{
  "dataset": "regions of photos with short descriptions (Visual Genome)",
  "train_examples": 203450,
  "translate": 0.12,
  "arch": "convnext",
  "muon_scale": "original"
}
Rows from block 9 of a small multi-label image tagger, named by matrix and row number. Rows with one number belong to one neuron. Each number is 500 + 25 x the weight over its row's rms, rounded and kept within 0 to 999. All counts start at 0. Numbers have three digits each.
After each neuron's rows are labels from the 100 images, of 14848, where the neuron reaches its highest value: "responds to" is what is common among them. Only what is clearly more common there than usual is listed. The data: regions of photos with short descriptions (Visual Genome). In brackets: how many of the 100, against the usual share in percent.
# fc1: MLP up (model.blocks.9.mlp.fc1.weight, 768x256), inputs 96-127
# fc2: MLP down (model.blocks.9.mlp.fc2.weight, 256x768, transposed), outputs 96-127

fc1.755:497528443496489458509520521520485498539522491499516473493517530537495442493510474507508574515500
fc2.755:537506472482511498489487486550471492506534503517534471534514509516510462483545485494500461512523
responds to: text has "zebra" (69 vs 0.7)

fc1.425:502467484497421516485476510467513507484518504497526497540466511480473509508519533547512518538483
fc2.425:544461521521526534541502497447520499508516479504508474499505488508521502508453540526518515497538
responds to: text has "tennis" (30 vs 1)

fc1.647:503467474520498490490477504511462515481507459485540496482479511557479540522517538501443509456541
fc2.647:491521484492501476501488491498513495474488470496495485505490464504500527502508516440498508474485
responds to: text has "clock" (32 vs 1)

fc1.58:572459468452487489503520511490513508518449491501485471529445510503503468539494454535484480483511
fc2.58:516465460515498537470437509503499457512491556477516523538457475458478523491530487508523488484503
responds to: text has "pizza" (44 vs 0.9)

fc1.178:542484494504497511512531531483525464520512509511509495490442495507485495514478467499500529503495
fc2.178:506544476457497518535520499469477512538500508502508519489479500513487501566532463492508477540476
responds to: text has "sign" (48 vs 1.8); text has "red" (29 vs 4.1); text has "stop" (28 vs 0.3)

fc1.540:487463496486457517483507509488479522535497504467480511497470454505509523508480530467494505525465
fc2.540:524510525521511467511517481491539490532539485503473542485499462496512506491509544470466516475482
responds to: text has "car" (27 vs 0.9)

fc1.115:513485494474488490471507472526491442467487509476501485463525489492526504490499478452490504488507
fc2.115:506490521480489526435437531494474519513519476545505484492467549489479480522515508486512476508521
responds to: text has "horse" (42 vs 1.5)

fc1.570:525520498456517533497501530493490447489465494511498511488503501494493517481518523513502512505545
fc2.570:480490470512512497518514523474517497476535499480490483480521498512536498531482542519509467496480
responds to: text has "horse" (27 vs 1.5)

fc1.233:526541522489465474496508510495500498468496484517502523505464485487516517503498479500507491525485
fc2.233:458493462460510534530536463508505513548473506525541557510495541459548469511459485528507542482457
responds to: text has "pizza" (28 vs 0.9)

fc1.466:504509467482517502526493521516485491479503506483486497480484511475530499485462549526512508486533
fc2.466:488474482494521491516500474442525515531465519460511512525501512535495513499477504513471485493548
responds to: text has "blue" (29 vs 5.3)

fc1.114:531511494516529463496531520494570485515520509514542519545540476489474499482531517541507476479507
fc2.114:530530503502497502519543508529513457465512487496529519452515530462492484524510513480455501434447
responds to: text has "horse" (51 vs 1.5); text has "brown" (33 vs 3.8)

fc1.396:490482549481532488494507468483485498458500526497492495527469500513515459495514529524516490494504
fc2.396:496496505498553471473513494468514470528485526476519484477464563489473504517483480541501488459504
responds to: text has "horse" (34 vs 1.5)

fc1.499:487469460508525468475495573507479492523524491510532478526500488471526496495494488508496509447503
fc2.499:481502466479508504455521504520487525512554497493494474519540501473517492433506508476487542466526
responds to: text has "train" (50 vs 1.9)

fc1.566:477497520489514485522531515506511502450487490507489499504409534536537513531474466477495525533485
fc2.566:470533459484476491469532496512501514452505463500527533520505469448493465477489541513501520522503
responds to: text has "giraffe" (37 vs 0.7)

fc1.572:497489490481476486504466519520480521502475465493492495485506498517527510424425508499488511476510
fc2.572:519484476474533457488508493460513505485510500509523503511515486472537513452490508517477457549477
responds to: text has "black" (28 vs 7.2)

fc1.256:506450499499524510500500554472509503511460481524495491496496460506470512518505489521505501480533
fc2.256:479489479499506511455498484492524474511545486474521489532471509500483509509462531532534539476490
responds to: text has "train" (72 vs 1.9); text has "yellow" (25 vs 2.5)

fc1.448:504452507488544506555482555500506532530526494532490536487522465493548475485485445498489522524527
fc2.448:495484525540539523542514498513524444525587504501497502491505412484515502495516532512494558500511
responds to: text has "hair" (34 vs 1.1); text has "man" (29 vs 8.3)

fc1.81:492502520505575481515513549502493499508480517506560550514532501489523519470512492481467499491466
fc2.81:490530483540535532532519530532529540495541562461511543499484489501527515532497518496462463474483
responds to: text has "hair" (26 vs 1.1)

fc1.724:473508531478549498493494526503487484508520508488498547506481524514485508507526508527511537504517
fc2.724:468479482499522531493508518493500493517530456467523486502538424467512485509458506498505514475511
responds to: text has "yellow" (31 vs 2.5)

fc1.64:518498493490513487489488562503487534495518527513479507515550505539532474506529523494489502481520
fc2.64:505492511494475498478479525529513471532524486446494473545492504509519508468433536515436497516479
responds to: text has "train" (43 vs 1.9)

fc1.460:516448534508489486520524541481473488519505520552539515509474483528473517493492504493430521478515
fc2.460:522470520505546482461525495488482476487527496481518508484483495488511432505543466522459485532527
responds to: text has "black" (42 vs 7.2)

fc1.388:450504479447521493501504514515531496547481510508524531471531502498519500479464489514486519488525
fc2.388:508473461474558488488490507483471561519516469522509499488465517496496514517473493472513515469495
responds to: text has "man" (31 vs 8.3)

fc1.397:494484532470467524500489525454563505486527539501464474473491557462513541495477499524491504497525
fc2.397:523491495448502519512502526476462501480493524490513542489487456512436518472508504492509476526513
responds to: text has "clock" (44 vs 1)

fc1.96:461505493515496516504526548537492487509457490504508508487512486508489507506524451529494476500491
fc2.96:496525485502511508459539556485453485545541494532485462493488487491530485523463525463510522497494
responds to: text has "man" (59 vs 8.3); text has "shirt" (37 vs 2.9); text has "wearing" (32 vs 4.9)

fc1.206:473457490493515490498490521500511499506510500460492472515523482521497518536482518503514480484503
fc2.206:511477504469516500471524542504510527498551496474478526516499498508490522499514519533500524516514
responds to: text has "train" (27 vs 1.9)

fc1.266:495494513530510439456490520535475464494510503485499481501491537483551445471492510483500547468494
fc2.266:499531521461506460487493499510511490489479519484508451520508534486542477505524491464473470500509
responds to: text has "zebra" (32 vs 0.7); text has "sheep" (30 vs 0.7)

fc1.752:466475512536472531501471500506469474466483523495495511498480429537503497495515474482498440482514
fc2.752:488526473516481493455512489499518499489507485484558516502504459482533424500507481494500510481503
responds to: text has "giraffe" (33 vs 0.7)

fc1.563:520499484492438517517517484492497472508500503481488506527483474518546507504497498530491504506503
fc2.563:467509489519474518528512499466462489503502509511541521510533506529509502484507505484477463495509
responds to: text has "blue" (27 vs 5.3)

fc1.644:536526502510529504477541496546504502528481483469496494492472484486524505522505504471493514524487
fc2.644:493489513500525526495507514528562488515503481510510497482499539475489522457511517504470463509532
responds to: text has "train" (36 vs 1.9)

fc1.550:490482497449550496480516508497508510458502494492518521520471525521483542471486479491497483461491
fc2.550:502495526525458526491490482483487468510502507457483494493466452472479529518519494491532478496521
responds to: text has "clock" (73 vs 1)

fc1.449:525536497483492536469535487507520481507494485477494495498543510514495535504437500441514512475462
fc2.449:464533507496488499560529483500546498517524482502495505535440528507472516466493505533454497492496
responds to: text has "man" (32 vs 8.3)

fc1.305:513490502490501502505474533509511503494484484486510490503482536509492532495504507493481550495554
fc2.305:486474518518526491491438511499488467504565477472467495531483489507541519509511512543498496471517
responds to: text has "train" (63 vs 1.9)

fc1.643:481485474492510470508474519442497436497505482500475502458482484499467518471482520508484557510478
fc2.643:471510464485493514500505414495494509456474486513459455504468473510546485474531490474466531494503
responds to: text has "sign" (48 vs 1.8); text has "red" (31 vs 4.1); text has "white" (31 vs 11.3); text has "stop" (28 vs 0.3)

fc1.211:469491519448486480533508526486502495495506494499523497520462515483507477515512498541506536475452
fc2.211:521498535486535439475466444451505461481533504475510514447516477482536522518447485503499483496552
responds to: text has "clock" (33 vs 1)

fc1.52:528550514516519474529514491503498517463491467532515499499482520546522474516486522496476520523479
fc2.52:527501471488473481514514475486496507533557498528540476483487490473478501524515509492489547469462
responds to: text has "horse" (31 vs 1.5)

fc1.498:468516498485505479484533505480517473531518503505460508472524523488514526500504536496506504493526
fc2.498:477491531520491472467555524466465515481497476502469509524457552532501467504523478476521477540528
responds to: text has "sign" (25 vs 1.8)

fc1.240:516522483484452499489511523489532463477547530490457465485471481497492489487508574488510498469484
fc2.240:523460501574498525508519497506503519527519493493535456483494494474516499510487511495491497479531
responds to: text has "tennis" (37 vs 1); text has "man" (30 vs 8.3); text has "player" (26 vs 0.6)

fc1.328:485439483503478528527484515507495523502465532476490500504507513508515520506511510529521493523456
fc2.328:512521482520461471462529482485503482497548554520524535478495487488554525528517502492444522526501
responds to: text has "car" (26 vs 0.9)

fc1.40:520445509453523515505458515437499524484533520483465505500454529487483508520509503501506474468507
fc2.40:518521512486515533478487503457495462489544502463466481511464492441467520492494455528543503518519
responds to: text has "clock" (65 vs 1)

fc1.532:497483522435563514538492522472535543475548522485497512517466504484501520483531509494504506496436
fc2.532:495504506507489506482495475444497478535506521447486461451444476517499527501482457522538488550499
responds to: text has "clock" (51 vs 1)

fc1.598:436473498502472500533552506460462489493480471497479482498527514511478486490528515498495499516486
fc2.598:525494533509424510515500472513508516512488512503535510508504514502483514480483512482555494502493
responds to: text has "man" (41 vs 8.3); text has "shirt" (25 vs 2.9); text has "woman" (25 vs 3.8)

fc1.699:480507470486477510515472501489529469514509511443510490499497450507484503507466512472528487536508
fc2.699:531444474461467510481468480519516471489508531523472520457480503455515491509480477483477512482508
responds to: text has "black" (28 vs 7.2); text has "laptop" (26 vs 0.8)

fc1.424:471490483497515500501483579483497495482483520514499483510497495487501493490485473525505467548513
fc2.424:481442486462465522481494508530488526535564502465471473499476503475475516466468534505468464508540
responds to: text has "train" (50 vs 1.9)

fc1.361:522507545484489495463508485528481478449539469511513484537485496513511497481487480488506460505473
fc2.361:461503533500541524494522427527525509502515511522476483458483477471505553518484488478479493536499
responds to: text has "man" (34 vs 8.3)

fc1.589:518537493461517542557517505518482457472520509528503522490466509492521487477460553503477435568562
fc2.589:498524485463494497483519508512512521546493518561515447472516556488511486501483517513490501490574
responds to: text has "blue" (33 vs 5.3)

fc1.556:516512504545557451503443556515519546530507490468509529503534513477506465537462487514500514484497
fc2.556:532513513527510519525499480539464487495571499541491501459516494533481479491524507526525491512513
responds to: text has "hair" (27 vs 1.1); text has "elephant" (27 vs 1.2)

fc1.14:544502479537522545486520535519480485461485529467493465477488493486527492474504454483502498553501
fc2.14:451488476460490515496539495514521507516493502455500483499481463474497491545476531481494506499511
responds to: text has "sign" (27 vs 1.8)

fc1.717:475499485488493549518497477544488522502491524497519525502481517485473508516504479477513451474536
fc2.717:480509496498504523488500468486511538581482479501520556502473448521537493510498535468541457478520
responds to: text has "pizza" (47 vs 0.9)

fc1.664:573525500441492530503484473503480491467477463493524491497515485490489506517490457484495518474488
fc2.664:479482534498501553452460511472493529544493507484527535500490489531495494497473521502518490497498
responds to: text has "pizza" (27 vs 0.9)

fc1.155:494478473479467511538504530503504529486499472492496496526542512547517477488475463548496520525483
fc2.155:532501498552507511482501502480495547539525514486490502477539524516492501489503526491520524482472
responds to: text has "man" (47 vs 8.3); text has "wearing" (25 vs 4.9)

fc1.360:494520468476494534540496502484458518561510518494501504483506493508491512531462490560507496466482
fc2.360:487472506507505505546546540526489522424504498477491515507517509510523486484487512458509487521511
responds to: text has "black" (30 vs 7.2)

fc1.458:551488515521535502524469488503443505478478533524520454476517488487438487510506511475501520503496
fc2.458:472473476488537483451496480542475483461554472507504524496464471488496524505532520477505515500478
responds to: text has "yellow" (38 vs 2.5)

fc1.418:508522496524481529477500495480499506500513462477544478537522521471462469500532504496501479488499
fc2.418:492500477536524505493495552537494472472506482526502482468536543487506523454498491488555479544485
responds to: text has "yellow" (28 vs 2.5)

fc1.320:479502537531498480461506572460525468469484469507493498489463534484511497467492479530502516513527
fc2.320:484535490494502513466513484517497496503501491471524510525515532493508495519539514424467466507497
responds to: text has "sign" (59 vs 1.8); text has "white" (37 vs 11.3); text has "red" (25 vs 4.1)

fc1.212:503512521515484488536514530486508505519470505528490519515424481509513513507483518510512495490533
fc2.212:507547506467492497510504475468496485510475497504474532515494522491493522505555488476466473520477
responds to: text has "sign" (48 vs 1.8); text has "white" (30 vs 11.3); text has "red" (27 vs 4.1); text has "stop" (26 vs 0.3)