Rows from block 3 of a small multi-label image tagger, named by matrix and row number. Rows with one number belong to one neuron. Each number is 500 + 40 x the weight over its row's rms, rounded and kept within 0 to 999. All counts start at 0. Numbers have three digits each. After the name is the row's rms in percent of the matrix's.
After each neuron's rows are labels from the 100 images, of 14848, where the neuron reaches its highest value: "patch colour" is the nearest of a few named colours to the mean colour under the peak. Only what is clearly more common there than usual is listed. The data: regions of photos with short descriptions (Visual Genome). In brackets: how many of the 100.
# fc1: MLP up (model.blocks.3.mlp.fc1.weight, 384x128), inputs 0-63
# fc2: MLP down (model.blocks.3.mlp.fc2.weight, 128x384, transposed), outputs 0-63

fc1.353 036:509467518513451506493634495534484490478507486497597511531531473512521496533513499555511506540471554470491551469489524433508489543466502549513567503493366473523497437459460519520470500541526508
fc2.353 038:472498490501549577516550525531509465531455471501552473501426507558496510515517493457477430517455534450529562482540518526509577540511522475553462554523514507569469531537488532536454522491497526
patch colour: white (29); pink (26)

fc1.139 103:470480514535460534479499532471432477481513577584512471538515544488511513465464539514511470614548454476495509508496512535505456536576462502423527406476533516465495561464485515511528463533424478
fc2.139 109:468451468499572496462409514494465500534473497467426550490451553472462511435436539476565484547440550520493517500475480581539527554551483486470455477487518556530502479436464546506433524463498468
patch colour: white (52); pink (34)

fc1.253 103:499493538454509545507496463433465472518483473427515553467504444520551491457515466469561493506503475511486450446481543569472490408514539501490553496547444607470515477489513448643486492534498444
fc2.253 108:583493376449510526544499459492538524516517429514533481463467560457505527547473479523512524512523516467527469575471533512519508471464413519495452553537493397468507535493436456462470506567518485
patch colour: blue (33)

fc1.214 091:435500501461481553494489533575495522480565597459494571510460487456561520487541475549425509463570501435476482463532484488521443549516515574546527527488475512474530523482477394530547553593493443
fc2.214 100:505491426477456503529503482524492513548542518486410484463513564500426529506525458531469500415512550578400428455566526538443491496521445425509484508504507558437482515455487539522494474427537479
patch colour: red (50)

fc1.292 090:560458489552478481470488508511508519486436555522519523493538499471514485429474491482487519528503490602423558492540462484534483539521428546464539459581475538536472546532475495499487620560444483
fc2.292 105:568556526513450375530466455501496520440555591485495510544496472518458487516474535498474480513551436488409540458426553505515496537477592451520510481534520550462518505543461466524508549502505423
patch colour: pink (31); white (29)

fc1.344 112:453499547491492554518514509500549529466521518527555574465500404470480486524469514490477448485468599528506472497530544486534453539542521486509535486488545579489587474533437478485443455546495474
fc2.344 110:494509494471466480575531552521513525571554470462496468460474423460514494498510473489513524506503548504480485456528482582521475425425497586527515504417455507504505546575434446465494461480495559
patch colour: green (25)

fc1.299 099:482456511439475550451514485470502507493477482504424495550543584478512468519438413496519528530506554493479527562484504489470551516581541560436519420490485519570562455537483409523516579540517480
fc2.299 097:486479486477566476470491551489478502424512490475433494500540520510517492430535512491435498446540425465525476535508499434474517529512511570461485581504554498545505441543519548528442530411505471
patch colour: red (25)

fc1.136 083:546489484486411522440568485487569517508549455425463495435523551518507509508464469480496540487513580461575526505535545385562532511557457513503509497425478462452543531507466460438516466498550434
fc2.136 071:550557485509483520502445568536526522496484525521472516511440544477477594470577456514556461537501523523501423489582501555496524528546504537539479555455470544430472496493533493507398490463550561
patch colour: orange (29)

fc1.35 094:482567528458463493617521452541445530472491512464525591462489550515524568418525533468499540484452538518490533520519499552499509518475410404519449510503483503526496517481449536569520524526442451
fc2.35 101:477507523483520502515483505541495443501536470513473515460451478488595478505449449423469475459483512492501480436453544540550421490488491585477498478520494457502508522503470461482526462560506467
patch colour: black (61)

fc1.118 080:501488499526533413542454562512547551516493484490561517523533493549503553456527488550478441499611494529497550581463491612502474491562484489527457514469543469496479557527495428512423482510495504
fc2.118 088:499476482479494446474488552465438472514486516414542488485545589544469521438502433502528504469519536513512474475585536465474490490488476452522517494549500501536536493549477477506476518537461485
patch colour: pink (34); white (28)

fc1.132 106:540455501502495470522490502589519548456541488450484524525506514457454461478501433534532563417561584456492503477541513448510431507520507568561517589546522520504517476448458520473505531503541564
fc2.132 107:436500471457450561500493551425492439541531523458538527463549574508480490518471505488488529487481567521526436532458492409520516532552410528512469531451466591529468445484531542484492513483548475
patch colour: orange (40)

fc1.180 130:480487553474481606446496516389536497539513492517533495554533448510518495467506488458552484461556450505519427565480460586540431447469515546517582475519456522461495470582563477565548540546517473
fc2.180 125:485469516498448430451501481461528504517567495510505490520452509464472525461437454500432552448540448521475533515564548519526545553469452469528528547529523479556467445471456535460513412504525500
patch colour: blue (25)

fc1.342 092:519487521453505531517481522476466504506498473494503400496548497458509502452539569501535523585490407437426443516525509516508529516487487591489580448456523548449461474500526483518571531513454493
fc2.342 092:484552580467465459535450516477424534430580446516506507571486552468483500454529503493430586479510512536538430500537426509468495442509530489487508483430568480609551485571504538566482498441511523
patch colour: red (27)

fc1.7 076:478493520453520537505476491585438490539487493555456521492534471504469473535548445492559504489541572497496538472435496481452479419495529514570505402425566474520474538508521467496515552603470473
fc2.7 083:516488516475474445512506543529450420456538509520486539433528467429487602505479494504457455487490487493501508531589546431557465536535524489552477555487506437507490600471518490545430497538500500
patch colour: white (54); pink (25)

fc1.238 099:520483481488477515463510378463549524463513465518512475477464495458511481476459449494576519438509488507570514531500552536450423495522487471459538493511491575502466527535484516589508463529462491
fc2.238 096:566440437505500469456516470482521446456496530454492490542498475518529527506489440498508446453428433535451499533530470499513611508486503548564555496486459480502513459511529480528497587554493576
patch colour: black (49)

fc1.83 090:537458476503438538415502511506440490539531489456623532541517516540519537508505515460426501494522478478460502587521443536474446532449470497487526512509548429495620545507446477446545514505494499
fc2.83 098:515438529562468504476548491552514512440517506506499477534494463536509493496553488543518543401462453478490527515552471557415559518431445484501558573542549550470429478461517465474590520508450476
patch colour: pink (27)

fc1.304 088:540532449492501452544466491492513490475419509476504475540491470513467454468454561411492431483543496496532499371538547460526536512488501518497498518486427518500574577556463516520535514528461500
fc2.304 091:527483431505562508461544468517499484437438536537528516479557504487494544524463435526468478506468474467443474544511453432559490453504546461482495473508496456487521496479493519510571433550545505
patch colour: black (38)

fc1.306 107:505493528483537528445524523513566500535485411449503550496531471545494475510579495494533468474544522440472431500540519481521547479515492513504499481528491530513498407470473493435474567536505477
fc2.306 108:483570551497557516495453539496451483527546556523442501459441501461522525480518532510497474507422540482505484522585503503434495545491496545485478571434483512523514491472438495489498473455469461
patch colour: yellow (32); orange (31)

fc1.183 116:588504453511508427478504475467458541488499377470472508470499560513532544474495506519535532483479472574505477494509487493511551494491457467482517472667493499421497565492470541541456446560464487
fc2.183 119:531515432457525553543473484514460500449545461463535583519467527503469540591444515519549543492458552410497470482440517490477478577559479484519446510531429547464517487561505525497497491442528493
patch colour: grey (63)

fc1.243 095:546450516489530513542498506475471527556493482538515505550505511437453520457512448530466460504468492548476502489468541513426532489466478500562563506573456502520475554553480415468541458525471633
fc2.243 095:515519520557572468485499455561502521515523456466554548478512530509480491446427497526532515443487509504584482540395497491523521531528440466526483439535466533552510429548459510480552478613470449
patch colour: white (27)

fc1.101 110:499583488549400461475524493510537487454524514550359454446459562512505575470506395547550562514516474472554486513550518494559542464519553508492482474474496517504514455537538476472472467496521487
fc2.101 109:509416587501516489526499489546516520538514480478465499521474471452433447449501457608566544520523455605511485503388433544548457456466470476449519554509531544458497473548433513484487527444518472
patch colour: pink (34); white (27)

fc1.340 104:529549461451487512511517519506474524505481443527465472482474508530556500524496515496419503514550454580482482529531534487566583459460488481412570473475510529514544493455464509519507431543533520
fc2.340 103:477465514458510479548448463520471477520491501540413511489522488508445529500488542603506468510566596506533524482534487482535493522576498448509544500557444529513555484528539540491444615416523488
patch colour: cyan (38)

fc1.3 125:500504484494424547548489509490507542505547552572536546515427528531518510501513513484436488595484560529569485524517510498476480558501463430543508487562497530514468533537429498499476442515463479
fc2.3 127:535559466473529427537488499457506535476499517517524487519480478439559482549481521509533514519484521463534439447548467487509486451435446511504500492457447478564464531501499453477491519512555517
patch colour: green (46)

fc1.135 105:434428517455485503522563446502432492538513544497487496538511539566478539455552463480527564482522502557489585523499493491522524486411496463538560508548516466498475504569459503521474501479517420
fc2.135 110:470488468585496464476483552475532514535489485553596505510546496496537450481444497500498467493509535485520484504469518530528527448462445585426543446436480547535480442494571521484520384487496499
patch colour: green (30)

fc1.239 098:559500501503565517515476482549418495476439478496532529500523546519548469497454470556460515528520430608395429540581475485513445471472545510452514409582469480432488451482456510478451547555482504
fc2.239 109:494453558500448496529514520487491494425566482531452517509483477529473537561471512482476509428522477459486492470473503475515497511502505512484431485582409537434566498556552491422540511490531442
patch colour: cyan (30)

fc1.362 116:501483538529443535448516491553517547513507428476507514526495532529535520500464483497418536474519536495524548471531520442530470519625496486451526487460513488470564496557494411458683534538484504
fc2.362 117:464496359519486475415455489548530481547490514501492461535475443475556550544521450452509486517563488596454443510524521506495478474478466468505502514452541510467521492500488458510438469520520518
patch colour: red (33)

fc1.18 149:507500513495461455382528409495529578454490448531543545549528457558408498541457498475555529516544508500514483560510436514529465537558552547500570454515471515482516497533466424449512506532543579
fc2.18 136:507453493499482415511511540481517498482423500453491478427470547486448493540576460458527471516492510490510527566412492514487480510515432532510449483479549503478497487480449507518494517512521507
patch colour: pink (32)

fc1.227 088:511494482526518508531536524470476488484440451524501469486510447485508518520456449523456552526476478446518542505526454474449546537536485515525435503539557413486540544529511664548486490571520427
fc2.227 094:512484521562451451515482492546482473526542506484491555450492470514483525536500531516567515506510444561500514497473514451570454520508521467545395481569460476544562408495471480465499486496489452
patch colour: brown (68)

fc1.198 100:496453543494499500492504450434485487474523510515528487519537465554352475543415498484519500495487525495462492451516505452500471491554510524564541502533527517452491515501490473451434560545580448
fc2.198 094:492505555484444445505472501543515454466476549424464499484498530464432474439530438548543444500522464479486499480508522544479538519518485521499459472548530483509499513492449425480465483496542502
patch colour: pink (42)

fc1.145 130:442499528487511529448484536541508554466596487431494458508524570506565499488498449422464448506516475459520522492508505437509489472410528477508500568514513571502508478499518469563419471542488519
fc2.145 123:511519576534473443569521521562485441477521451531541467496561521479512544503514510451473421560434433523467514429415528507459448422494447512523510486453449502487564521538387516563475488476539485
patch colour: orange (38)

fc1.34 085:544475493433516518596449512415486453469455549457491534485515547561462490501455477526421500565438522483503552463529457480502509442460441521526482485575503469502520493502525460484438451471527505
fc2.34 081:579489523483498440436499546436517526459472517432496489519530476488491448555501445499472478534500423581493421563499459522563442531468491515458435574501483547486447451540522479484560532510495528
patch colour: grey (64)

fc1.298 120:464509481445527457589507548551508551446512457587495470531404462499573471463520512530517512499470578433586469613501448500524438477510429463566480521487476550499493480545496502523482454532538557
fc2.298 120:479583482441493521502467470437492477436509543459500469455453520499539598523483489513425374494438559525556480528548542494494465504505508463475484519458534509540489529507508477504511531409473470
patch colour: black (35)

fc1.162 086:487436484518495591422414486539406469589476483460478570486518498488492493485528584495536444516482560533503500527517423573531467527444536546496473502519529418434561499484491511522490507514505494
fc2.162 085:531466507518479497416541496510554539493459456463519480479513441480464535457504482516483485498534434490596538467456485513529545497551515589469525514518491532497531520448581520530564562403480490
patch colour: pink (33); white (29)

fc1.307 107:492433448451517491489516532498509573472519505520503543487555514553431530495448464579435511554434505481478541455481651528483571518494539570484494546507569542496521521603472566505490441483518500
fc2.307 100:484419513533507493496515470494539481513566431511498524505554430526477432468562535516474483479439482488461552531495434515536514545501477474474471562593540503439535426432530548488545397532490489
patch colour: brown (66)

fc1.260 090:491526507511478538544543481482544560486440507552435521466543481523522506456530532607560470460578448521489482586524505524486561493454522556531516517516499510427479464486505471547512510479493613
fc2.260 085:489473527512545566585474501456495604491484456495555527493432461568538545421545473493569535502517543542548449494500473548517487437446511475489392488489511467497520527496491562500514496454452532
patch colour: white (36)

fc1.230 112:521493517410484481540542443517489512524510509561516490486508522527505518516586550569465525522567441362439554515517512521491495428530494455504506468506509476486437542527536477497498541524536489
fc2.230 114:453467516455510503467504540473552535468412471466503623523510486584427533556437519512451464498484560430512480436486560542457523495529551474546513463517478579428458498463489547515511600445509463
patch colour: grey (75)

fc1.315 085:537529489543457503517502541451568505506520494554513418530499429475514471470540517534583485525487528496485499467478454483499506501542506504465550500450477455484532517514505461435455515490518484
fc2.315 092:534522512456533555541464540552542511480561465427520554478461496545505491357509469557510587514449482434587480531513491514480490514522501489447520507547502481437599433480447513529497466430459508
patch colour: white (52); pink (32)